Rows from block 2 of the audio encoder of a small contrastive audio-text model, named by matrix and row number. Rows with one number belong to one neuron. Each number is 500 + 50 x the weight over its row's rms, rounded and kept within 0 to 999. All counts start at 0. Numbers have three digits each.
After each neuron's rows are labels from the 100 clips, of 14848, where the neuron reaches its highest value: "top examples" is what is common among them. Only what is clearly more common there than usual is listed. The data: short read English sentences (LibriTTS-R).
# fc1: MLP up (encoder.blocks.2.mlp.fc1.weight, 1280x320), inputs 0-63
# fc2: MLP down (encoder.blocks.2.mlp.fc2.weight, 320x1280, transposed), outputs 0-63

fc1.122:500601572500500604453500500500500441500406500500500567500500500500500500500500500500500500500560399385500565384403545500622500500500500581500500500500500500564500542500500500500500577500500582
fc2.122:500500500500500500372500500500500500500500500500500438500500500500416500699500500500500500500500500500500500500500500500364500500500500340500710500500745500500500500500500500500500434500500500
top examples: the word "he"

fc1.391:570500413439500339500500500500500500500500500500500500500448425500500500500500500628500500592544500500500500366500570578500500500500500617500555442500500407564397500500525500416500500500500579
fc2.391:414500500500482500438557500500500392500549500500500525566500500500500432500500580525500561500500383500500500500420433545500500500586408420500416500441500500544599578500500500500500517609585560
top examples: the word "to"

fc1.409:500500500413500397500450500500500715641500500500442500408390500500500500407500500500500500500500500500500500500500435369385500500500568500611500500616500500500500500451500429396608500383500581
fc2.409:500500500500500500500500500500610500634671500500500478500500500500374500500500500539478500500500500450500500500500513500515500500500500500500500500500297586500450500453500500500500426308342500
top examples: the word "we"

fc1.174:616500500413500500386500500619500500570500500472500500500500500500500500500500500500500500500500500500500500500500500416411500500431396500500585500500500500500349500500500389389615500500500392
fc2.174:500577500660356500500500500383654500500500500500500414581500500500438500500500622500500447352424500500500500353500500500370500500500500500500598500608500500500500582500500500500500447635500500
top examples: the word "was"

fc1.481:410461572458500500500408500500537500500500500566500500500500440500561500388630500523500500500500500500500500403500500547500500500500563599500728430500534500500458500500558500500583500500531500
fc2.481:500420634354553500500432411590500500541500500546500457605530500500459567480470414500500500478421623586553510500500443636445449500526592500542458500414545572500500500500500500533500475500459500
top examples: the word "yes"; the word "you"

fc1.293:500600500500500544451500500500500500500500500596500500644500438500500578414354500500500340593500438500500500500485500500408500500433500413500421500436500500500500553500500500615500500421500500
fc2.293:500500451500408500500565500500593500500500500452521547500500500500556500544500500500522526500552500449494500639500500500583552500559500500500597500570399500500500550583500500537652456500575500
top examples: the word "about"

fc1.618:401500500500500378606500500434500558500500500500439553500500500500647418500500500424500554500577500548439500573500500500400413500404590428500455450448500500500500500500590500537612423386451500
fc2.618:500532550568567567402500500464500500391500482574472500440541500500446541500500518543532412526449534500540458427554500397500563500561435666500500500624500500458463534427500596552500548500500554
top examples: voice: female

fc1.369:500500575500500422432500500631500500456500382500500500634500500500500375500500500393500438500500500560500406500500500500500500500500500500500500500500554500500500370500500500500500562500500500
fc2.369:500500603500464422387500500438556505585500500500519441500567500585500562555500437500468500500553500500500500500500500500407500438541500500500500500500500500500500500500500500500500483500500500
top examples: the word "of"

fc1.674:622500500500500500566500554500500500500500500500500500500533500500500500500500586500500571500500500500500500550500500500580500440500500500388500500644500500386500582500500500533500500500500438
fc2.674:500500549555500500544500553500500500500471500500500545500500500500548591500500500500500500500475466554500529500558500318670500445513440500500500500500365500500500500500500500500500500500500661
top examples: the word "you"

fc1.638:343500572500500500451416422500608500500396500542500500500500500500500603546500420500500500500500500500500500625741609500403500500500500441582500500500500500500500500500500434687537500500418500
fc2.638:500500665500601500604500500602500500323500500646461500500500610500500500500437468500500579528500500460500500500500500500524500500500488500500500500500393500500500539500500500500500500390500542
top examples: the word "i"

fc1.488:398500500305500500431438500500500500500392500500500500443500500500500500500500500500500500500500500500558500500556500500500500364500500621500648500500500500571500500427578500405500400582500556
fc2.488:500412615364500500596500583456400500568500500393444547500500434500500500500500500500500532500425543617567500500500500545500428500500500500580500500444500616500500500500500500597419500500500500
top examples: the word "the"

fc1.240:500500452500500500500500500500500432500555500500500353500500500500500500500500500500500457500500500500500396500500500500500500500500500500500551402500500500460500500557564500500500621500561500
fc2.240:400500359500500500475410500434500500500500500500500500500500500455500500601500598500500500500500500500500500500500500500647500500500500428416366500500407500407598500500500500500500342500500658
top examples: the word "for"

fc1.247:549607500500500439500500603500500596500500500500500364592534500435442596500500500500500500500500500500551500500581453500433326396500500574500500500635500389428500500431500500500500434431500602
fc2.247:500500575564500534500500500593500500500500500500500500443500503500642500500435500500500500500566429500500500500593500426315500500500540500473567500500287500454500561604701500500468500352437500
top examples: the word "how"

fc1.476:354500410384500587453500415500500500500500500500500500500500500376500611500620500435536427500500442453573500500500500452532541500500418500500500500582458500500500500500500310500637500446500500
fc2.476:500359500522500500477411500500417500514500500648535500500500500500452541594500500500500434500500500500411464500606500500500500500500567500500569500500500500500500500523498500500492378493500711
top examples: the word "was"; the word "she"; the word "he"

fc1.546:500500500500500500500500500500549431500500500568500452500547500521601401500500500500500500500500439500466500500500558500377500543500500452597570500500553610441500468500442500500500449459500500
fc2.546:534550609571446500401529500639610500500500500500500413500500500500500500500387500500500500464500500500500500620500500573500500500500500542532500500581533500538500500500500500500577500637500500
top examples: the word "for"; the word "from"

fc1.288:327500500500500500374500500500558500500376500581500385663500506500500452500588500500500500500500500500500500500598500500411500500500366500500500500500500500500500418350500562500594500410500500
fc2.288:396500403500500523404383561500482444500500433536500526500500500500438500500500548550500449542447625492500500500431592446694546619500500500391505500566479482417500547537466500453524554600545552
top examples: the word "it"

fc1.252:500546500500500500500500598500500500500500500500500415500441561418624433500500542500500500608500458500500466500591500500598426532558500440333500500500500500500500500500605500500500500500620409
fc2.252:500500563460536500500500490574500500500500500590538551522500572500500500500441572500453557459538395448500482638500500500500484562468559442552579500395500560525500545500500559500500534500465460
top examples: the word "him"

fc1.269:617500500403500500614500500500585500500500500500500432500500385500381500500500500500500500616557500500569500500500500500500500383500500411500500500500500500500500500500500500500594500500624500
fc2.269:500500500500500500568533500500544613500500618500500500558500500350500500500500577500551500424500500594500500500500500500490500500500500571623500500500500500621418500500500500500500500500478270
top examples: the word "is"

fc1.295:389500500426500500500419500500500500500500500500500500546446569500630391500500500567463500570539500448377534532500500437500500500500582500500500500500500596500500468398559500500500500500500619
fc2.295:406500500500500535419500413500402454385444500510500500500500500500434500500532608583500462529500533582500468470500500500445626500500584692500500500575615500500403566500500500500500500677568500
top examples: the word "and"

fc1.201:500500650500411309399500500564500500500390500500500350500500500447581500500666447500608500500500500454500500448500500403500591500572500371500500500556500468574500399500500540500528500449500500
fc2.201:434500500500500518500448538546420500500566493556449559500457441500500512561407514555500506583450500500475500467588500445500500500563556500500500500597500426474496592562431419445535500470500500
top examples: the word "said"

fc1.515:589500500564500360500500500582500448500500412500500500500500500425500500500500500393589500500658500572500455407500565560500500328350500400500500500500500500436500500500500500374421500500500553
fc2.515:500500500500569403606561500500500581500500567548500500500448500420500500422500542500565548500500500585500500500500500500500500462500500576500500500500500500634367440500500500500453500500386374
top examples: the word "yes"

fc1.550:500500667500500364500396449500500500552500353574413500564457387500605500500500500500500552500639500500500500579500500419500500500500500500500500500500500500500614549500563500500639596372500500
fc2.550:416574440500589560421444500445500428372500500650451547500500500500426500448500618548500378500371575500500500430428500450382500500500389649500500500500633500482500500500399500500500500500509339
top examples: the word "and"

fc1.592:500391436460500500500500500579500561500500500500500413575500500500594440500500500500438462500614500422500351397680435431500500500500500589500500407500500500437433500500500500500543500500500500
fc2.592:552705324704500500500599500500539472485500500457500500500500500500500500500514579444490500569541500370550465500500500461500567463500415569580549500500500420500532457500500500500678500500500500
top examples: voice: male; the word "what"

fc1.302:500500500500444500473500500500500500463428415500500500500500550500500500564500500383594404500500500500500500500500459500500500530500578603500500592500500500428500584402500431562500578500500702
fc2.302:500440500500500451566500500500500500542500430500439400500500500576500500377500500500500500385571500439425500500500579670500500500500500500500451430500500565500465500500500500500391500500500500
top examples: the word "there"

fc1.612:551500548500403500500500529500500500582500500500500500500500479406452500375500500500500541500500462500448500628580464500308500500500500500500559445429500536500428568384500500459596427411500576
fc2.612:500500582441500500500500442575438500424500461593442500500500531565500500500436433500500500500500444481500500544539500500405384566524564461500500521555387500452523500500537568500500500396378407
top examples: the word "come"

fc1.64:418500500500500500421500500500616570568500402500500500500500500500593500500500500500611500500500500500500500500500500310500500432420579500500643559500500500500437586500500500500596476500558500
fc2.64:500500500500500500500500500500500500500612500746500500574500500500403593500500500612500500500318500500500500500500500500340500434642500500500500500500620500500500631500500500337500500609500500
top examples: the word "yes"

fc1.751:500500500537500500500500403639500500500500365500500500500500500500500437500456500500578500500500439500500420500573500500500500447500500580415500500500500626609500500500500500500500500500500500
fc2.751:500351500534451549468566500460623500575441573500559500619500500500500500500500400500500500434500407500500500500463453500500500500449498500575500397553500500552549560440447500500567534593609500
top examples: the word "the"; the word "of"

fc1.590:386500448432500500500352500500500440500342458449500430500582500350500564500500500374500436436500500500435500500500500500500500500500455500463614500552500500500414564500500392681553500500500500
fc2.590:536421500443553592500400407500486500408500581579500500500500592520500556579500500500481500500564436432500557537500435548462500471594500535500500514479559500462451500500500540536580453406484590
top examples: the word "he"; the word "was"

fc1.152:500500500462500500500500500500500500500500500500500500500500500564388362374500672500500500632500428500428500500500500410500500500500500579500500500500500500500500500500500500382711500500676603
fc2.152:500500500590618500500500530564500500394558548584500500500500500465500586315569599500500500500500435500500500378703500500500500467476500583500500500611500418500502500500514500402440500500500419
top examples: the word "she"

fc1.485:500500500500386500500605500500564500527500543500500500500388500547500500500500500500500500500557500443500500500566500500500500417420500660500500338500500426500361500500595500500500500500500500
fc2.485:533500608500500409500500500500500500499500500500564500500500537543632500500500415500444500495663331423500500646500437500500441500500500420500500500500461500500598500500564500500500500427500522
top examples: the word "to"

fc1.242:462543567500500500398559500500500568455500500500500500569533500424624549382659500575500500598500464500500500500500411500500500500407552446409500500500500415575500500401569500500500458428603455
fc2.242:500581519451559500500500500579478452489574450575500524549526552522451500500416612585446500500500420443500500594500500500533467575466558457500589495434500556500500558505485539468500500459406500
top examples: the word "my"

fc1.716:553457500500400500500500500500500500500500386500500500500500500500500409500456553500558500500500500389440500337500500500500411458500500500500500500574500572500500500500500353500500500577500410
fc2.716:399500500395597606500500500500500452449597500500449590446500500500500500500500588500521500603354654500500536500500500407500562500323500582500500500500581500500434500500500500500500400526500500
top examples: the word "said"

fc1.119:500500500453500500500500500500585432500500500500500500506500544500500500409500500500500500500500500500500500368563500500500500392430500403500514500367500457500500500500500433500500500500419383
fc2.119:500500500500500500500500500500281500378500592621500500500500500500500632500647500500500500500500500500534500500500500500612500532500500500500466500500500500500500500500500500500500413699500500
top examples: the word "was"

fc1.755:541428570500463500560500500538500500500500500500459500500571500462500500500587500588500427500500471500553500418500500500411500500500500500500603500500500446500500500643582398500500500500500552
fc2.755:500404535500500500460464424500554455500500539552550500500500500552500595500580455500500500500458443500436500500500500500590500570409500456500494500500500439500500500500500576441500500607589554
top examples: the word "was"

fc1.734:500500500500500342500500500500500500500500602500375465500500500500500500500500500354500500575500500500500451500600500500500500500500500500500500500500500500500500500623500500500500721500628500
fc2.734:500377500532500429500500563440500500500431387500500455500500500593500500500500425500500500500500598500500500500397500500448500500585500500500500500500500603500430500448500500500573438500620500
top examples: the word "never"

fc1.265:500366500500500500500500500500587564500500500500500500500500500500656500500500388433500448500565446400500500500568500390500500500456500500573500500500500536500500500500500500500500400450678500
fc2.265:500500500500500500500500500500500500500500500500500500500500500500500500664500500500500500500500500500500500500500500500500500612500500263500500500500500500500500500500500500500500500500500565
top examples: voice: male

fc1.27:500500500500500366500500469500500500420423500500409500500500500564500500500436500500628568532601500500500428500500500388500500466500500500418500500500500500500500463526500500607590500500500500
fc2.27:500604582500500563578444500530447500551500459500424500500500500500500500500500500500500500500500500500500555560620500440663480418500485500384500577500348500412443574519500466500544500345500551
top examples: the word "so"

fc1.468:500500500500500500500402500500500500500500403500500430441500500500555413439500458500500500500585500500500446337574590500444445500472500500500500472500459576500500500500459349500500500500500439
fc2.468:500450431500649540500500457500353500500500577500528633500500500466577532649585500500500500500558385500500618500500371549565510533500566500445395609500500473500500500550470500547500500546600500
top examples: the word "was"

fc1.362:592500500424500500500500500500500500500500416500500587500500442416552500381500500500500500500500500500500500588500500400500500500500500500500500500538500500500440371500500500500500500532500554
fc2.362:500500744500500500500500500500630500500500500500500436457500534523500500500473500500500500500500500500500500500500439618500550500391500500500666442500500500500547500500604500500467610500500500
top examples: the word "they"

fc1.2:500500500450423500564403500500573555556500500451500422500500553500620500384500545355500380500500500564500500500500541500500429500424500500500630500380500576500500500600430412411500500417668500
fc2.2:500500675500500500546500456524571500582500500500461500500500566500548500500500417500500561500500477500500500500567500500573428500601500419371451500500307561500574500469500500500390543455500650
top examples: the word "you"

fc1.548:432500597500500406500500471500500500500500500500412456500500500456500375500500500500436500564631500500500500636500573398500381500500500500602565430631500500500592500500500500419500500407500500
fc2.548:500500500572533577500500548474500450397406500500452500500466500500479500500500500500500451565417544500500419471387500411500576500500415620500500500535593500500453412500406535558500500500595500
top examples: the word "think"

fc1.23:403500500500500500566500500500500500500500500500500500644500562500599262500500500500645500533500500500392500500500500500438416567500500500500500539500500500572500500500500449500612500500500500
fc2.23:500500500500500653500500500500500500500500500714535570586500500500500604500500500500500408500566500500500500360500500500500402500500500500500500500407579500409500500500372500577662500500500500
top examples: the word "and"

fc1.345:500500500500500583500500370500500583454370500500500500500500500459500500500500500398562396587500500437500500443500451348500500500500500500498500419500500500500500500500500434500500500500500500
fc2.345:595376500500555500500593500598500500500500500500500500500500500500573500500580370413500572541562500500500500500628500614500500500354500500565500392500500500563434500500500500500392500500500500
top examples: the word "the"

fc1.13:470578500500500500500500388500578500500500377500500500500500500500500500500500500500500500500500500442500500500500500552441500500500500674623590414500553500500407366500500545403599344500442500
fc2.13:500500500500500500500551368500615500500500544500534500620500500500529500432500440549500653436625500436500500580500500602432500500554500337500420370345500500500588608447500508500540615500500482
top examples: the word "that"

fc1.148:373500500500500548572500500500500500500577500500500440500500530500500500500568500500500500500565500373500392500500500433500500326500500422587500500500578500605500615500500500630500500433500541
fc2.148:500609500526500500575500586471500500500500500500500500569500500500500500500500737500500441500500500500500500498500500500300616500500500500500509500500500500500413500500430500500586433500500354
top examples: the word "i"

fc1.462:500500639500500500415396500500500500500500555500500376368500500500500423500500500500500436500500500500500421500439539500593415500500500500500500551500500500500500500500500466500500572500500606
fc2.462:500500500598588500500412593362542531590500425518500500612500500500429500494500500563500500571500500500500500343500618500393500429500500500430615500500585500385439500466500500500500500500500500
top examples: the word "have"; the word "you"

fc1.339:583500500398500500613500500500500500500500500500500500500551500500500500500500589500574500462594500452446500418573645500605500500500532500561500500500608500500500500500500541409623570471450500
fc2.339:500500395626500500500507415500500452500500437500500477530500541579500491500500424500500500500500500431500500500500531292554500500549500500464500571500488500500500500500500500436500354415500542
top examples: the word "to"

fc1.680:393500500418457610500344500500553500500387500500500442500500500432550569500572500500500500500540395442500500425500500462500500442461500500564588500556500625500480591580500500500534500500537435
fc2.680:500306500411500562500448418578500452500500500560500500561500565500468500500500500500500500500500500500500500567500427500329500484500500553500558500484619500500500500548500500500602529500500500
top examples: the word "she"

fc1.85:585500581500500416500500500500500500550500563572406418500500500500500345500384500615500500500500500500500500391500500402500477500408500500500410429427500500500500500500436500500611500500500424
fc2.85:500427430439441504500500431500390551523500558439547581564436500456555500500559500500569544438500453555571563538542450500557578590500541462500394500462532452573500465608432500500500500630528500
top examples: text has "well"

fc1.390:500500500500405500500500500500500500500500500500500500500500500500500275500500500500582500561500462500500551370500500414554500500500500500561500569500402500500500500600500402476688500500712500
fc2.390:500500500500500500565603500692500500500500500500500500366500500500500500328500500500500500500500500500500550500638500500500500500500500621500500500500500500500427517500580500500500500500500500
top examples: the word "said"

fc1.99:500500500462397365479400685686500500500443500538500500500500444450500341424426500423500500500556500500500500607358500437500500500500500500500500432500500500500500500500568405500500500500582584
fc2.99:500625432500500500500500500359491500406500450500500449500500418605500566583538500543460500500500486500500500500500500526500420500589500500500500500408500584425500500452500500500558500500500463
top examples: the word "of"; the word "have"

fc1.76:559500500500500500500298500597500500556500500500413360421421400500500500500500430500500386500500500500500500500580500412588500369465500382500500500431500500558500605618500500439500500500500500
fc2.76:500563500649500500500500500500646498614500431528493465500500500500402500500500500537500461558453563446500500444501578500484580426503432500500642500628590500462423502371500500568563500500500500
top examples: the word "have"

fc1.222:396500530500500500500500500500500500500617500604500569401500500500500419500500500500550500500500426500362414500500500437500500500388500500500500500600500500572500428500551500500500500500415500
fc2.222:551500500500500589500582500465595500500500500568579500622500500556500500500500424500384500441540500500474500592461500500397518500342500500574624500415573562500500500500500500552521326552582500
top examples: the word "said"

fc1.436:500388407500500577500563416500561500395500500500500500500500500500500500500603582500500435500500500500500430500535500379449500500576500549500582421500500500427446500500500318670605559425500575
fc2.436:430500280612500500434500500402400500436425500500500500500500500500439500500626582440500413500500500421500500491500500500662500500500500585500500566536500500500453440500500500500500547500500500
top examples: the word "i"

fc1.255:446439500392500500601435500620500592500500500500500366500431500500500500500442500500541500641500500500500500500500500500562500350500563500561600443500500500567444500421546500500612422500500551
fc2.255:500396658414564476565527500500496500639500442432462500500500418470500457500500393500500536564328500535500442500500500500500500500500500529610559410500568516534468492500537500500359500506557468
top examples: the word "then"

fc1.439:649585500500500549500500500500500500573455500500449427500574500500567500413584500378423500500500500500435500500500446500427500500457500500500500596433500500603500500500608500500500500500500500
fc2.439:488500444387500500525429500565500500500593500500467551602500500500444500500539500579500500500458576500500565500572500500650500594329500484545435463500500542527497500500500500467500602500431441
top examples: the word "i"

fc1.136:500500500500500500500542500500500500500500500559545500500500500500500500379581500578577500500555500500500567500445500500500383500389500412500500471500592500573500500355500500370500500500647500
fc2.136:500500500500500500500510500500701500500500572500500500500500472409500500431628536473500500500375500500409500500500500500500500500500500500616500500500500417500500594385500500500500500556446500
top examples: the word "said"

fc1.410:500500622417500573512500500500568500500500500500500500408500500431500500500500500500500500629500500500500500653500581500500500500500500500500500500469570619500429500589500500500500500500500584
fc2.410:500415556500500500500427500404397500500500440580500473500500500500500500500500500500500500500500571500500500305411500500520446500500500500500452500500500500500615432447408500500500500681500500
top examples: the word "the"

fc1.442:500500500500500500594500500500500500530500500500448415500500560417612529500418500500500460500500500500426354500500592500500454500500500450500500500500589500455474500500500500421500500441554500
fc2.442:500500500500500416424500500500615538500500486637572500457500500547445500500500592555500471500550407500500500500500500500380685490500500500500614429500553500500406500462500500500500443500532500
top examples: the word "she"

fc1.200:351500660500500599548500500500589500500603500500441500500580500397500416500545500500500560592500426500500500500523500500500500500500416500500500500575500644568500500500500365585500500500500500
fc2.200:391500422500570545557500500565500417501599540600550597539500500500508500431558500500500532500500572587500500511500500413500500500452500500500500500436679500500500500529500500500500500604571500
top examples: the word "said"

fc1.496:318426500500500500500500586500579500500500500570500500500569500500500500500500581500500638500500388500500392576500595500500500500466500500500604500500572500431500636500500459500603585500607500
fc2.496:500500500500500500500500500500500500500500500500500500500500500500500500613500500500500500500500500500500500500500500500500500666500613137500500500500500500500500500500500500500500490500500559
top examples: the word "you"

fc1.566:553500500500500395500500551500622500500419500500426423627500442500500500500500500559500500500569455500500500500500451500500500500500500500500500500500500500500500500500639500500500500500500578
fc2.566:500500500500566500500417566500500500500500500381383500426500500500500500410563500500500500638500500451500500435500500500598500500500500500500422500500500500500500408500500500500500626500500469
top examples: the word "have"

fc1.106:593590500500500305500500500500574500536500500500475500500585500500500500500500500572500542582500462500500462500500639500500500500500577539416500500515500570500363500500500427500550571401500427
fc2.106:500620551523500509500500556568386500419558500500477524500521449500395565500500592500597500603440500500449500500500500453600545416500410500500563500500500500500500500500500500462527410500500500
top examples: the word "yes"

fc1.466:500631430500500500409500581500500500567407500500500500500635500438500378500500500500500588500500500412500500449500500427500500567430500500428500500500500500500409500500500500401623500500500500
fc2.466:500500500500500500500500500500500500381500520500531563500500557500528500500500516426500500500500500443502500672500500408500446500500500500500500500439701500500500436500356556500520500500500338
top examples: the word "yes"

fc1.687:500500500500500500500500500593500500500445500500500500500616500429432500523500532500616500629666500500500500500500500500500500500500500406552410559450500407500500454500500500399673500500584500
fc2.687:500500500572571500640500500604500500500500577512500500500500500500500500390500526395598500500500500500500571637500500431500500500282500602634500500500500500500428500500500500500500500500500510
top examples: the word "said"

fc1.232:500500500500500500500500500500500500345429500500576500500500500370678577500562500500500432500589500500500500598554605500500400500500500608500500500500606578500500500500613500500580438500500590
fc2.232:500500500500500500500500500500500500500500500500500500500500500500500500651500500564500500500500500500500500500500500500500500701574553190500500500500500500500500500500500500500500500493500500
top examples: voice: female

fc1.758:500500500500500500419409500500500563409500390543308500571500500432566367500500500394453500564500556438452438500500597500500500500500430500554500450500500500500467572500500553500500500558500571
fc2.758:450500574500484543408437500500518433500500500500500500329500500545444500420500500500500474500500500500500438500500500500461500500559500500422500500505438455500500500500633500500500500500437500
top examples: the word "now"

fc1.220:367419500451500579500431500500500500449425500458500434500500500292575573500500584500500500462500500500500500387570500500500382425444500391500500389599500500406500500438500386500578500500596459
fc2.220:500500354549500500500434500576500500500500562500500500589500500500500500500500575449500500500592500449500500598500500500500500500500500500500399500500500500500500500500500500500631437500394500
top examples: the word "i"

fc1.44:500500500500430467500500500500414500500604500500500381500500583500500500500500565500500288500500581500500500500500437500585500450389500500540500365500500390500500563671443500500500500500500569
fc2.44:500506400715424500500500500500612500578434500500500416500500500500500500500500574472500500500500500500500500500412685500500557500500500608500500500500538500500500500500500602500500475622500660
top examples: the word "was"

fc1.487:500549500425500500500500500615500500500415357500500500500500414500500500500500500500500457571585500388500500535500500500500500500500500591500579500500500421419500500500500500500500599596500500
fc2.487:500704500500500500500500500500500500257500441500500500500500500500500500627500686500500500500500500500500500500500500500500500500633500500480500500500502500439500500500500500500500264500500500
top examples: the word "of"

fc1.299:500584500440500500500500500500624500500435500500500500500440451384445500500500584500500466628500500500500500500500500500500328383344419500390500500500542500500500562598500500412602540500500500
fc2.299:500630500500500431500564394500592500366500610500500500500500500500628500400500516463500500500500500500500500500500500500429500500441500500500500500500500500500434500500577500500500500500500500
top examples: the word "was"